python train.py --model="masked image model" --dataset="capsule endoscopy frames (Kvasir-Capsule)" --train_examples=42238 --image_size=32 --crop_scale_min=1 --horizontal_flip=true --rotation_deg=10 --method="mae" --mask_ratio=0.6 --loss="mse" --encoder_arch="vit" --encoder_norm="layernorm" --encoder_norm_position="pre" --encoder_activation="relu" --encoder_mlp_ratio=3 --encoder_head_dim=32 --encoder_fused_qkv=false --encoder_bias="none" --encoder_qk_norm=false --encoder_parallel_block=false --encoder_inner_norm=false --encoder_patch_size=[4, 4] --encoder_layers=14 --encoder_width=256 --encoder_positions="rope" --decoder_width=128 --norm_pix_loss=true --decoder_layers=2 --init="torch_default" --residual_init="none" --optimizer="muon" --muon_scale="match_rms_adamw" --lr=0.0079 --momentum=0.95 --nesterov=true --orthogonalizer="polar_express" --adamw_lr_other_params=0.0024 --grad_clip=3.0 --steps=6900 --batch_size=64 --epochs=10.5 --lr_schedule="wsd" --decay_fraction=0.2 --final_lr_fraction=0 --warmup_steps=200 --weight_decay=0.02 --adamw_weight_decay_other_params=0
Rows from block 9 of the encoder, named by matrix and row number. Rows with one number belong to one attention dimension. Each number is 500 + 50 x the weight over its row's rms, rounded and kept within 0 to 999. All counts start at 0. Numbers have three digits each. After the name is the row's rms in percent of the matrix's.
# v: attention value (encoder.blocks.9.attn.v.weight, 256x256), inputs 128-255
# proj: attention output (encoder.blocks.9.attn.proj.weight, 256x256, transposed), outputs 128-255
v.125 096:523431511520535598406537458615504443520520540540546472533519575510459486457516459474534467451494464463446444467484465377488627551506457486397556617501566392482521510523513563532469527426497537425572535444478439460529467474445441618554493503439454470527456540551496488472494466575512417441484449518552432494465570503548494433590483508586550582470452484469606491459552441504537440536502
proj.125 086:477463542484381419507415507548447458473507469563544461477568446506495556559484622578470470509521444460523532479496500384438477496524482468554488476415487508509586486536447465446600565510505511498534515559500529411550594488458460473504463503489568537509473572525495522536457592444363523547388490444593538548547464477421501574469531507542446431519536512480426581503478592632458511562574
v.126 093:479572490542493524469372585493543515534545523431649569553576478600474589399571485522535568559369604474508458472575521415452483454424565506551454477529453525479480466436423520478493561413483575571444499550546488517495500507566495596472574495504455532438488440550510490516482492452465504426472452583497453534479437541498497509450430527461431498429538512438475509459518532438418603498527
proj.126 093:474513466539538559484462550489469550474514480451527535525491581518556521461528478497477480551439497437517544512492533451526487480535479513448622523577571484447384503460513521493342471498413439520632444422495441491467494490531526553516518468555609501445493571526443537494497464441477524534536572441414561509458554500505516521463530432481546519557542519453534408577580490451590466509529
v.127 101:564508546462470525511496450465447558523460472548553500515480468485533478439519532490567516587461397560533526361450499406590501477524582495458514514519432602447520495515478487552462433510524451576542460425475423506424553456376554511510522599539629514568474425455470471519543501562568538484512480497454563487477448511445501493402491503438499478497495446524462492517468529502479561415481
proj.127 093:440500509448372465478438466498402541545526506586468583445445416534521380502460514478435556530567499506468548635485452611483438496511506432478473562480491582566485595474524528575567494463458601491491449551516533544474420568533435444520383501485418470585523469477512554500492440427512439571529530536481509553457509474528543521513522464549553514531548503413542420604375491504536430419500
v.128 108:535518431482489532609492451434557503435511538509498447629521520496521509430457518573461513469470511447479458480498422483515517536539550503487482535403491494492552487505484476484432476487514545488458502418502423434485470478477507503530630434583513507483478431467533379420556457465536531444411578556532440497583504542498477509466504508471520562624446560539448476618543478517484529537547
proj.128 113:543526416403520546469504602466544484404563537543460511487493449475568461523488580547514586500501494536528467548541517402488479571524533502539547572546547557555599527421570533525551576453540460444512515474443434540418504522500447437473505515560477498582379594488495502448573568495422543455416548494588527436411519449518457485562550537450463437539498472483535458446418498493490485487582
v.129 097:484500456476512461461498400563505474548508471460545510510460412511478411452574542431562514565459484514528476453514458513524525504499505411571570490537484555455527476548478520452396545488464531489474535532469484410446531536500582644530546456553453568450464585556591545459365499413456482496498594478477502472515502491537540504495478524505529406457401587534546528573373445545430459554521
proj.129 096:565545432527468481583539508387622556530473528456457498463555535561562557431529568555505462507568528522492557529530601479530452462448547467471515507493420526502517415407578446466535522492466565482554415525476562558439520460493490454442438575492562564493468497600561404530539564494459536522448464604457529504522567537466426488434609555542556437593532506467507443541500518438462481503512
v.130 095:516519466553529499542426546512530512582525514528448455531457513532424417565591458581501539571461545494507526489507582537501570454510515559467490506495584427539418517572568466620494490501598424540546499363484511416443550557523522452530491447534450597604417443600440472518427460579513515544497506470499565530438434437495480536534417485533441595560410480546503530462442523515482461457463
proj.130 099:558479443439579537485520641419448509464487534476505531392506556553525451452557497475445530522512503550481553485442471514505464465496531445438496399438486485464547541508642480475518449564541497540541476569432521451592384471465445505495564536600587436460565541551519502518480494563421628446400508533512492527463540431512634457455587558561528528495443600481421404420484532450529447529599
v.131 104:500453488468526529605484483490529471519587571630484433507537436527465611456424528479410558474545453406547409543563591549584510509503356486558491459523426570498546453454455379596505535487531464519477514504554543492519512520503500483525484484551498405454557480487528502482509508408540469485372479420455459538567521471486547513490578472434458465515485518457539572457548408521388483529606
proj.131 104:572461570409477475586534589489494468551514472500467622548407477473505446459504499513459496518460548531500411437511477518537427494502512468450548440528561598510471555499457529519435481465447433467463505485495565514378540488483528472482557583497558430496506532535558526513545556521554521601664494459492586368503465670575466533517471467515437545417517423537541416532510497477527398525407
v.132 101:486404506544531403549480493489508538429615512540441418489460403475477517524515515424453520471530512436504552460523565460543455493487564495498502490505538490492536544536435545584464525528411496505525485554452438411554476510527505422456506452546416555495489519497478454428550613538526531569507465488556453472416456535607497517509513532570520532562420496524532478527478506549457461491500
proj.132 107:547567510423552494472526533501474497515573428592379467588505558489568499561559499512448476504543450453475408574512387483557484552480499572568425493529469485508552449473644532477475486602479437401533408518524578490457470430497482469577466442475477494534478542423563439496518481427407545383467494568503451469483530543470435504527459481442481466535483555496447519495446538484444555480551
v.133 101:574458598520595543493462537483430374543483492505494430589541540473427477478499547412368454475513455436497571431577523536464508516526517525554427533408536486487556441443502476385502506480546449440496550566527458503520546436442388509574460496540537487444494509515519461555508454433586580451419447525555537558405450423482477550517530480544558569427518503508532494518531538477566461499503
proj.133 097:564473520593503446444454565566495582483496509542527514467594488521506461468494575467558423484491517513523471517557567593473434508487595403511543450475524411563473551533432535434556456516498349517471568470538502429453508565536493394523530466423493571509453464483413572531504511531476560549506474455422500445488557443601422603537547523559622497524434489474567566453502538450520453506494
v.134 113:440459422474592466478611564466386498452504613566515401437576460486453569440513404478503586520444500509552529398490514520474492538473539393531456521511408497508389467500390533522452482464498534520453471492530546489590458621402458491519539480468485570524485512538479395438477478521506530414508494482503495496539552502420446506412561617589473521523511552549482528497437534546485473482464
proj.134 107:483471480406511551479411565463502502401581495447499473565457491536498485528471511453445418554510537527493519455369538521531566492561537508520531543522446523465445446494484493556433472474504531564558568532516543599511568507572507476429570478549502525432427526419466537470538553536477480506478538485575526482454467573492612526486466478516525486382544509494512530476550533473547490485415
v.135 109:436502511452480435448519568460470510404448466558463476575487450450558524517516419438538493487473569479457490531560432506536475472463542429525498524454520465478498478480457418584479514489567530523415532477501571487483545552528574438598485496476526536613554490537544468584512543449528460581491487435513506521549432530537493540509480409547432458544381465556551602613541509525595403461550
proj.135 106:552506501432386562461505476431436590485568496547459507402539554517496427448501506603548492507536460458565531511564478527583604481487554514439554532499511533412444566428593506535496524534459446612434457528484571602543477521477499577517505570539442497520543534491498454416489473565637453501465466527489493437418479406478514555426527526520567483518432385467489500500553496550405556498503
v.136 100:529570510497466495502464471444471477541544482386569629497486420494526562483511539554380521465506512520464477562548494457492507409505464514468494510525630500491504483542453446467462510475518397503559475481572546533537475501546426536571431468549486454598499434470440446466464428521439515481537510560591508479494495488537537513481451435529497445545465356560545537479510432484445449598533
proj.136 102:520501495495609488436536454533465585464415440491456465453567525488504452525599500513484504457480476484531529498438533516416434502505538496567537547459560405443602613546511509466627510504551546532520509502504550596598390476423474553511641403498490487483558515471550543556578465477533551489460399479406588484494493506503489474517573447482569516415512517424487519553509524538550521483446
v.137 101:547485439494534462420421489540410468499475489537507505500475576513472539489484639460442491579480542531535587367561465535487611422553564470504470483491623559552502443550564456517452524590507477505557466444495541526493597492554497460463561537472516533543507532496566559486370539462451549478472557581552467575503487485525433489455441550569503539419589550490425445490531562446514608455452
proj.137 097:403479518610541412503455491466581405494477508416527482463472455472477547506405508436564406432474508512493499569440554558439445515461489476558535426502454453430474460548519534547522508519446455425505527483595461549513548566485471503520444423457450483558460475507414518629547452487487418419475526487451469512422410550538485604620548488486458498464544556458566512474539456603540550447528
v.138 098:533485465574470465458527497575490493571509510500520494493561595460466432412391607471426544593492531534447593571527499572559576508550488468508518579470452525437491434454424482466454478556549434634516564496412523555429533530494489494534520462602452509533501570520476586449601453468500467536517431509554477537470616464409487451473528576449518527467526564428483502438533524495490458511571
proj.138 099:456369554508499523469430538630647484435576512513548533540469508488476523482535443432427461501532548495444473531545520670452476498488407557538527452529385463429479548489458566425488564431462495530489530442572476507462496562413461472480441466439521616472495564459466538588527463522471508494518491456397523419535550517572468519524433410570530435479529547536571493508516449555505568543505
v.139 098:518556477491558508457471500500481483456484538512457365532462579524506538482469526421557539596433455463578599511488541459469525590486561483537492463461448520481418427505486456472560570638606513534541479535451513431527435447487483419539410555533408525392515500590421518539561452447465504478556435463499474497499455495502460566517535416516522589422507524549513412490483618598566424598532
proj.139 092:490554432552452536544522421595436511513587431478439469512503537494586518479506477441514474462574541510524374531484527530502440520506574519581538562529500545377454499474598458475430474470487563537509469453364490435533500515496463483570538463453441558562474448479463554580460505506430450364530517526531495508536500499437519590476528525496566457455548545475480554477493426506578495489577
v.140 110:503510519512484515596477472508563480400598506434483500452481409516508513625409486484519427494517598527530402491530539477419484555415424488486538442434607477624549550564480503527493496456523528432605499569522423578539437428475459560404431604468459496556492477447458528559560503536500530542526531610422572498470551463474524474560508486525576474529504515457497492480577490417479491492500
proj.140 109:548380541415589456460516432543481409534412508471507518510523527443532485467477455559472588537517413494524451519509453497553486470533471537574380592458594471511526521491500512501482531582563461485352470524503518427572552468639607482537434551496491596485538475455535575453454482428529454484433443526496505502528492549518550523513485549444550454475469405458553526575525494483517416526542
v.141 106:550525500587521473516518426501482460484375575499530541473490411444466541492421479508524449524518502500511545513480526518602429471499523544516472506424521487504458491465459444535476526556455435526518490510552534513532498498560494477396591460526481351502529502418510546564445485513479505568570469468502466482460496599495446448647559613423591445606497457443479492454448509447455537494553
proj.141 104:498534515481459483493500557561461551552536499481429595547458600441536529481497520594526490535520539512546508371496463457481440453414529597526456524556504490543654542415550536536449446532487511479495619507535433447467473417523534473467580485479508473564471472532577505405514577503530465444541513461512554489512492576576430530458508463444403495595436509539470415451441509429535542532458
v.142 104:459557499522390518592557519412517506597507370508523585501464610505462488536492539502496534434431433502489577518574450459463450469477466477499531496489572452505499471491547431473518551453445536477430517566504475424441491532476454459594498388451535528531493541510538472543497483427553504455533461588501509476465442549566544450579477429544556479461477564577462529467457519522576477401484
proj.142 109:510508519556496464446471528573433527529494490441515441485490515531563623470492511492597407474541512521472536392476552591583514613510434435440560502494493471509448500535500395575593531414496463521588538453501512547507462491405456488409484567549507508543535471453439518506586536566496480533455356486475502459546478509460507527422469494536493575610432396571518507470564564463413537483444
v.143 106:484451380425539515476514532464443517546569549569491462537465515495587463454476589470380551533457498517451447422509539547512457484483363495573534629511477541514496517504579510526496562493535551418569477485516458510526500537505536601534507588490511395474564538455521483410582586545543412484404453474428547479501444396488473417555417511548465500531500525486511429482502451472521643511464
proj.143 108:551514570471489483501489542524571458475427554482479463389516525492503535564498542498560517479497459450553531526424474422553475505447546403529488409466472537539488454405397565532532528497506537471421494476559445419372469483491511442571516551406472542500468558542563525537506465477471564497507488515495462423572518601486511542465565412538435484503564482632496566489595477414558512425510
v.144 114:433546463559503415487560501547453501506452586411515553390502468487462503415426556471466478563517521472453503519480511490500509475462443448567554594590442651538470495463623520412601613515487575527582529585489481475479526546511561440537629497484440395458540499519570505510581598508482522453548426424519534498552487491466483452533393498512540508480455584528493467500482540396523503533497
proj.144 116:436554503519488559457472408479597486560540448438479422520439539492530582510434468548501453495485528488620517499458524512487462502456530421520531490441445480496491552547460554535546460455549577488538442515541460436489586474503500431587409551507570540494503453562600518528414504506470418458475459489470476568524553600483539549517507480514444489601555468347493478539506481518546488577472
v.145 099:548488609470459469405429392564467500464483473526414475521539416538403442555511596550467494451456565551589509476492434537517423488534573504541567530530536379521439518504560471484557617474491522532498453509452557496653427461463589470474538503524596393480533454573423492481508497507544442465561528567508438505529473537437605491548502519470582516561418483536502509556566440459472489567459
proj.145 099:559528428544493450539478526527468565536589564484470471498438510529476558618461445517602505509443452504474498513495527487482573439484557551599414452520526555385484533483609520498394457532465476466457345574507530492528548417557481542507562460480446392527581487490494519470536484430442565460637485476503583527537518583626516583494477458466592422517479450486534538500438475439546549464429
v.146 106:502396583494453513536450491639446470531513586432530425486541541529498513510464502533420436512541560488604551431504545586420452464545506516506412611508506516417482500466456567480521496464461412496511517448475442501478552428529420519517440428494532542504435546491461458517450547517491467456550455472644491484533452504576562558457574458584593514496523522552537560503509566515406545498449
proj.146 107:606524481579568566356502493473495540505596547504571487563478510479616645546511520460542561485496434525435481556517504545489464552503543567547572467504455504516479463436502438464467451556484482469549513532549493495488555542456516526469461482496509528445501441478520497440576483543442544558495541522430525567473573541451466494549422561535472486492482482535523504527538487542610519496508
v.147 111:533410402509505510508544488502497382540581468479489424537446469483492448517561500530461509522478493454535510556567524508530527559540516575430472440443502528480501458494479536455471467548450526463529517533445451413431508420515458498459412540507473494491535496484526365567531597578497456503448516576608470462472493445500489454485483469518479487605507381566501449440570555417476562443524
proj.147 111:532544492512561470602497517481536587565500524518546506518469475470473537529447549522548410482457465608488464396522457478481471412396556547566495471557575593452542525512439575566433573498521476505403481505489579491460512519574545478477523566538516538525405610482500545470500485491414655494472500496538494458490487508494507489525525563535437434518507469438481521508492498500490470381523
v.148 100:506427469532503486512583553413535430545470530551433465491477512537402544579382544480505498485545500454588355488418523523474454534455529464555478486518511539530572447497510565370514422509513596473380540472495526457550517438496487371509465572530556432501514483438512504488356636506390454541509591518507525470404513542520532489592421526530465523467520486512514511468517535521456467481411
proj.148 102:461509454545530524472507424500506426540539518390516593610552479419533416545557632508461544505551427462448471406600551440442556475489522527553574470452435464539484489456452445561490576460444514491423514504493523463513484492524498609474522526507450506448472495412474612516501503507547457578467452481448479520487470552622582500487479569496519499453476491484488418581475438530549569421513
v.149 110:520480478415539510551414576532600503511524547474404475471475502527562504465446517497405555505471571455458464451461464502471557558427524449587461475482479537545507580541491516526571424493560469430505552430460521477496495438443506609500444459461490517496558617529473515480493487500504447594530493441437416589485433526588574486488513415627466497520578395492502572499519461535498562413462
proj.149 107:455450512575440470590546486532446497532393520460546549454548433481492478548521563426621545473563494459469468514494567487532523500519446463506490436582497529434463508501523585471534581345519604552479496497426461482449504463479506505533461572579453505535534463464549477522560551556578489508447551582477516445387554387482558501425584526449486524374370491501532444561544507528427596474489
v.150 110:507434515507430538477493485447516442535505609474471488430463509464533476579471486486438475512467457511487446528515563474488499434526489420491417535478541509636564459547503558539526564535513527516451399461504448498447549459450392513386586534448483563534537421497554447551504532528556508596588560525455539475559482469533462578546565527522506587517577459431435467486422498446579532487495
proj.150 110:441480519383561540520516569552475537517474520596475441455532543447515542493452475570580506562477510500507540553481483399541519578488558522487428476532545485461516477407400587548510428511490418603532510429456541437465443438573486494500530404593522442564508529483528448484501516574478526382449502514561462551479442527423518567523475539468489528488477419480505463492624543554445631553410
v.151 101:429500517509583542530471503498551469533481477564516540532498484459472549501452439507454417524530403457564530471450502419596516389521485487598553481452457533484495466516521445445489538447465448453491451519510455486541515474528495481531538488551512510624465504507432474520469507447508523586517486512562547369595516478449451550530609439561586463553401448542462454436474439495551570395530
proj.151 104:487584477480465492472460525472499596579503571564552543548541561479544564491496489540579401618548483579488533418410431517511467560469435451472550507485537466513551489490355499502549481532477496465519526573507550483490477491601516527460467524461583545443485429490539462517427473554555526506496433587493456603443501593442493543432500539531403544586518522468385581508492490462405379558496
v.152 106:455446525501424500540495489557466510529533578440566521589463456468538505439516563484478550470491411412441403540481497506529505561513438522451437541533471539591476555524486587507475498506466538477606500476484525495530377510440492485472422529617447487513562482591565467532577558547461519505439461481554438459493556478434602519480480551485543461540605450490489496496506501420536484578612
proj.152 101:500555505505524593446562470498593497454424536400480550558487436494498535527522522461451526512456452477580448495495401546434517508581512458531564606502434587523481602431574562354515447396470543544433536441477412482502500464504531505555400508541582531574399491409547480483480502505476587529496449618468514518485503393582491494474527444509484480557510569546527448583594535436552515432492
v.153 098:544483487448478588502475480516499535584532485437461452493420499637469438484412489483524460601491625517520545546458523410512530421561539460474495489501624527584500500589537563465522501489476520524545499549574426538469456476540534385544459509473489595413412426497478455523625456509493477459397433509472473558515482563433562506499554490507544562463501525468409410528481459560567536589503
proj.153 103:468439592512546497459526563519566485484521428496485442479520535476625588551463476487469389456482435525479541467545589528495544526481505543478471500418456482418564516515455586517488563500471483537528531510465532506518519491541489494455481537461432437457432592542542436434450490537550494533434474446533553567534445454527458455410477631515567459462531462477625502475550544439511563540622
v.154 106:459461519563522544563516542533487537477490538468519470539521593561459481633522498482472523523514525511635501511504536528551554511497524451515554470599453548523508535498427516413477623466475488492551485570600533521442454456581533448503528488596528498455471560528523476549489557594445572560447522464503450526489471452424512445512468504392429430407491544526470500472467628498497535469498
proj.154 105:473421502524506481368541498507517413552519556411564456544537446478485465570502479534427514500495507565459467441509543607502471486508476524557569483480462380496437431562442450384487498470509498427590533400571493416499518529502465467435406563521477474449557429529529475511423424484535510459448422537482538439426508537543431458531493501513444582583499609528541473532471498475517565466528
v.155 106:504467465456509542514582509540569492616510464466571476503524470434565541567471528382524541443539553507492493495538451456547490537510575452419539578529504478494538528541516477398466539499516479436485510404489623473536498482393470423479486483391449432551447588466518416413507530551529546465515485471429478506479586497578428441476377549528585529553523511498436588439548505548533487387457
proj.155 110:596541569559526513521434486547527523465463536512481489510488495558466492498490561470468456515523501496560464530463472537473483445492471461444528515443539484484470478466448576478498440481551489479422464510517552464523509530492520498489421592378484511464430468485571473515536467512497486454571401502577409513520432476515503500484605378440467503486526530501492512373550491544531519369552
v.156 090:511546564549408447528585497390404522466486481497534498543509479552533573369528496485560517429470502597518405445493545558504480512432492430530457513502436515535484495483485527434447530479437552545447528505514610524525550498535434542496526475542446498547573443525549518457473524520524473508480458421450402587493573556533435324447442447377521548563535431528571568504513485500536519463523
proj.156 095:566621488566438488415476546530460489504400530560394478490477528516461455529432516509489475476506404454553513494495459565498490564531556541498436580584522453494465491561589470452570505477528579480524443566487558509442428508397518484531411553538540587384397475485509403547557465500542516545462438577591590458498497456438557532542560443544479535409449500413601460503518545499462514561472
v.157 106:446583528405465561545538576402456479545505521465500475489512489429597493536480451479449436527528503441451410459470506515472494507543476505473444602500473531472496505527561515606498421531537531375502594471461540480463560496510458425475622459436484510539475493480522504481439531470519485439603447487520587458508555477509504522481532505553473587568474573510528491536469486485479377463504
proj.157 105:539513518519621589514494461502483509527570442580417368410570550475417480442486465497572530522457520452487524478461478472473574532439592443465504530448442504519510471488484540523493486482521551591421536597386593492458632574492453509490551523637564569431506595491477467595489534592560494567563430434587444531457445524488456483531514477585461447479462522490507512508560460534484504543472
v.158 098:473445435502545509518458487522541433494399525456526474462496528558554551496521519545536461492481487501544477520529467524426490526481443499527549645581525468497482521514541509447416521459564413568473563500449505492449501532590492440461482547560555465404532499554545482482493548521531555565498470419488445473547478462543542459531459548431529554528485532524551483392448569450487531590447
proj.158 105:459468452538447574469512501570546462524524500447547543451539519497557407455438549427464588497503453512518437444518484426541505515460556484444447453459505513521486445455462502508506481439490483510473508498505407458580528450434551458495561523516535508516534534547498451431515458528453485512542510529505498475473582485481501535551510503494437498538488529468469507564415595526498569424438
v.159 112:421484502522543571469459549470467492429503546475500485452494512467540499501504459570467465573447593473516462488488509574429532497429485481456589538582457463474422453449452500514504476541403636525523443495462464601547599394477519559545542529454405531444531457485490501548516523476500541497562499523600539510489490506510445491504473486488489518514504504505486517425528535431531544564608
proj.159 106:449402487544559423546510471539545463509496511536520446557495450391427454420477483515519513497375455488453572479424489435439496569490547533532492509432426482471425494573520449490519411470429408472538513534546529448487505536516442519454503551564535494558548553596589539536356505460484452488468561520497619569435438450577534544530524497559367447549593538525451507523523528525548482486526
v.160 105:422500501522498493480511493534586505493420419490502507560456466546526529544435505474520575500479501485518512423513542603513403511513474570450390428490453401422436525520448449499502632430596508572520469424453504536510453521477423519554533497519451476556542492467456503407580573503508458496478533425539434520507462557479516616524460439531437491361487510529511612428496623465494481464510
proj.160 110:494416520492530505556500511442511499456447585505515408557543585505514530509448510524457430588561454598504519516422427414459422480506506497516518529401498486479430464586562546519383521494440582523593467577552467506495574560524501391518511489435483487409469554448603517510504482584513526458528524464589475429495463517466486520455542454496600524557398405458469462558519549556559516517539
v.161 105:493607638420489500511552432526421477483553490533449493511511581617536499440494542472527439411502454479495491570479452542469537584495561474480514499481541444471566427540517480485539521548531406541498545440531533492505490486482495550541516526516427574425435503490589455483576493541481508536596457469510528450475459543466410661581514548486481560388364446527561437467515451527525459527465
proj.161 110:491479544425413493441520544573501537475371512581441426509507502466536518606470565524447535518405549530376548499543475508510452440578541468528472455460572534556469532485498564528513494391451468468541484581602473478475501439579520486424460578486589428532536546416616495540541447502508487488531472545579393470500491537469507513641481513493587526496537494513527498528457543554481436511492
v.162 096:491457441520483550485440516471461445431570446478446448582490486433423551552520487552469542521431567552424490502502649532479565432515525500553519499512429563434554509438478568438437448459621458473479579523526447364438517520498498529415493471518519498431564563592614491550423492594475511525532502452489451450476393521431448459454481505513536541606462425460543441504460495474436605581534
proj.162 101:402468546491478463509499545480490456444455569561508547512521525535465580523470560487459486572450521379549612460497467438483474500566494559539433428476517432453573553520468479463473350517408474545499560603468487619516436535482408510505552443505531458461466484517481515523582535553565492456507423508457527492458451493476517537548471448492487515462517486570524510455406581551482447443431
v.163 097:439589555537439507539504494549410447467468468452445505510525489465557503471562441500510577569513492532462607546463591540497468456510574465479486482504544531456554490427525421556484461464483427502459409515515535490508424499453475456509490444495412453521442521490551474683564511586510505564523524574475538469553493557489542540408415524467432498421513539501486542572429570541494548541551
proj.163 094:503519579551474507500476536454551486520562567494521517491419569510566493467580547509529466396397487510557537504527538482534441447538510537506584535550555493535449552418427485530517493487531566550523455598629534425466483553582462517468503544493557538383570512492563447529515460465493442528585421439586536457406446487516560396565564477411425588577533461445430544549463564523527455510488
v.164 098:557480560467481526495516517431455417579478401488456515557405505537551503548532506444445417488519532633521490523496546445520487421469406501457474407394530489471514416510525521418553570464599492486519502417493558568552474474442457480491491484490461453580428523418458503504504568492532544582498564468471503461477474513512437493537499469546551599491483544596425498474485518451516537407455
proj.164 087:465518483508496496502533537509528445508397500493494553460520527510552555549457506522538567535522451562521510501533458508528477430450539474490527502529551489548392509497542497567506485539538424434510522551455461455407571535462603489536503570581446483594406514464559484428489503537444569454509515399606444470458542434536460485519541578540589491482493433611515461543562533478504447444512
v.165 103:552452516502457453456518461534516416536449567484558440427502552543511463559489566608499550371506459484479480515525492550446456579519523400450439492492503484471396475582400558506549545480597494573484475531398538527521578479396397554459523551429559542535544486613497526455546414516469528490482464438564435593503480461507490483431473536489461488529556466442472478504504526449586554543431
proj.165 099:465514487544490434497510487450502442493537495542523495525345468445542477559485571502436508547540574567504410537567518470566395536502452381560554589513511494513506634464464401474456518509470493475470442467550413444566429508533538394519568476547469516549441420422423481550495569531434452563495512427596507532532557482523515443536490463429600523487538530522487415455539399487436561606506
v.166 107:510569439530450507481457543478526532473530540492428536539503500511477451516486418491436466460446502451519497481524469557505513444446532511558402478482472536543430463459437544569555481435551513538498457565500542504565529457493424453552566530549470439445498503412525503471548629487399584459485451493570443503450478378534426536517466541501515502422492503443513579453492562524543484408492
proj.166 109:597479501519501515571526462501432508541429447517471539448469504536520535472419454458421439485525481538498471500424453507433381511447430584496550577541478551452390562574575533478560494595429408450574509499454471588531516501588601457614471431576439505432495515515515486438353459514447490385506448482562529492532581552539535447517451441546574496532423491579535499546556492455423509459532
v.167 103:471576514568434485449487502420549502454581554464513554518520482515450540476535492459500447591559563468527479431495400527486457521508416535471555538519474420516506540469449496515541545465526457563418526576512446441466491480572469501523446545469426538578449457494559523499462500591528444603587506572497525441490518563495491581445527541468517595398448407475536518461515499508508482458507
proj.167 103:543453489541423598480476512507529570554466521379443407520466514545486425567527465429521636423429509583478555498504448411580468529536485506538458413439536495603489538504515478450544499426516456544556501469479509526581459423489513545502436495488539538423466536457583486480377461497442536512463551478549506456431547426486521499559627488516516467466477505541495490464421536520578486449583
v.168 095:454495475447443513512484530547477624512503530514493569543577532523456512494439493507544522533462460542543506455434500561450546489481562573526429464462513505434472428528500517507462533503569542610521491497464576460572567438470403543565479501509542419462572609475512532434505590425458395443536563410488495511486462564455462521479575446504582427559442528504476433549459521451524547551525
proj.168 096:522497451531491473591545430436448412582540461525373501409565571470596504470532586513549494550515421544526405427577535547453461442498481476486520514410504464541488533504581576544523445591419444564477540463544476573489426495471556497437474511487481477473567512475558525447433380417473572541484521609451518513492553498429475504500417560554570512523501453527446595594515532579449486456528
v.169 098:415573512497423489426563617485520533598475451431423492486526482534557472529509579418455489417541506538474510572553579442567529478455501578479555529487551518490616487553477541506504482506502426593443512533469583528532542522497525417535449501459394491575552422441450434448510468383529439508616434479494462467557511377507438454518613552586528487546530574499442550599485409516482513548429
proj.169 098:640526482495528457553462467508503514455454458465513525556482561395555481562572491471604458524481531501466416509559494573467503440525527513479453553487529446515474525444492491530539429490457499397429550465504465490553422511513558527541530510492527564562451516567548552538471437567557533448425426569551511491520500584496492509520424446487460471515480501464451554476484426503476532427495
v.170 100:523528383531480575477509527482555585529480507572490472465449506554494513444449441477459447481504550497480502587463507426477545494540440457501498623597516526349562620428467519410612470524513520489461541425473450418446504425449486460547457411492442488603539496481506593482547492527551478539518481399450548551510595569468523371517521448484484447568542502564544520429532480527548506483579
proj.170 099:485442487485446554532538446439542411516519418447521556485437476415485498481519569524553501526483491588519494626382648411431456553475490539458521417467556480528521453565458441553548490501486477490481548456467523446564529556493446514500538486511547650556458513541595456522402495480442550432452536598466535432481471546581386524423524530554469548561455545543397562504557456538514472426461
v.171 097:433508636504469435509490580465530463497493440550482514493503445483585590516495426502538516566418496420547564550512507461482473443540421480465493503520582456458570455537555573522562587461571472541451481481439566462495418470415510501450500520404433476533540504494447338538582470486446509502497501486514518474514596508522544434519570408475493517470487524413525573526547571520419450402473
proj.171 105:471487423604522482589548482502486560423511506530485546508499535522529493430527425579543534527599470536470512478412460452519541535498472584505508581464409515570401529460521446531473460448520545525591506463463493526502529565545627539520551541549507555518500494498493474542508458544532513510555488517613545507503508482413561478558458522476561527520420485468428479475507577426541445478525
v.172 089:521480447503412520549571372588423478521407386479471481461436465473500572541434479490494441462505505504495529647493590612588499463474491481429505450455435502415500551535520463394495533543515589463466460451500469504496450524489534470526500547579508531515487464502517616564568514551475531438459514459455542527446559472526465429477471389392517564445526442504456570518538532485459598478479
proj.172 094:542538442515472529435466505441495496392398491552446515471518566489467493466484534473484575517465551605471480549478554448574480535423482504430497398491524563568447443452452576564458458569481572498565454614466498475456582529400544454444486519468524520501514609513477468455554487521425498589531520455574531481520549506533543417470541446567483482422447505534542418510520511536553493561530
v.173 102:461418498545482457479499425525569490439433466486474473538417445490488536547459465430530562481545424397462516521513503445493575516423452501510514482479485504549531492470506491523475561543531554518477428503533459513533462463463484534540458459558492510487488506407443558564561511465506461471386478497421454636526424459463530490516504449545525548403540516463449560506471472518519487501510
proj.173 098:483493518506520523584455384584511502455469538468598489586496430436474400544558443512461495518544551522475545548435487540445477535522495549563492449559481416469403425594492580498532543575513499527494514452441475466431443435466584465490516441544494533539521424572436493462479413642506474541456504459526463503586555509484464457519513575486401480494407422494550452476435566492430548549580
v.174 099:510475456502505494541558631488467433488515554518475541561490485564442456656484490388530480535546482547529520472530460490501483484466438491484492485576493447528401456453475499520427452482549430510413536560557527428527503531463384501544524518451455469498462557469484504516480519434520494535496587546497430484562442495571474569533527499472533532476357473436441551466408519493520491476480
proj.174 095:391458646547515543534464460537504480538491526473494424453546491563438572501510539505483479406478524524496553497525531521555490513541520577510486456477498456594409524539439464532493501596426517469558458470564525578418624593560492536494476506534536613499538420438514474452495467548550407442454494528497374391467486420421500476485560496480511514466456524559407476506511611537444471548485
v.175 098:513448464474567576564423573517476510469489422539509474462488473527502454503317525558374470531480531465568506565487495430450498501453480470455481539557526457503441482491439460468588569502466505399462477442559520573514417446485492522506475551477501478526612519544496469482537567539580585422515476490413533501483461499553540507495470543541470436474533414475620491526524529568497576557504
proj.175 097:429536601483557453432500456483471510470436508504540471506468445449417523526505508493505509495576511502501516563472565504528468512421529472358537522519574550470506487493453527461488457474497539450543582462459539429485581649541614491512538477552549504500502506473468506487462526481566586437509398538511569380436565447583561423413550458474524484537489491487468436484495390517528449503440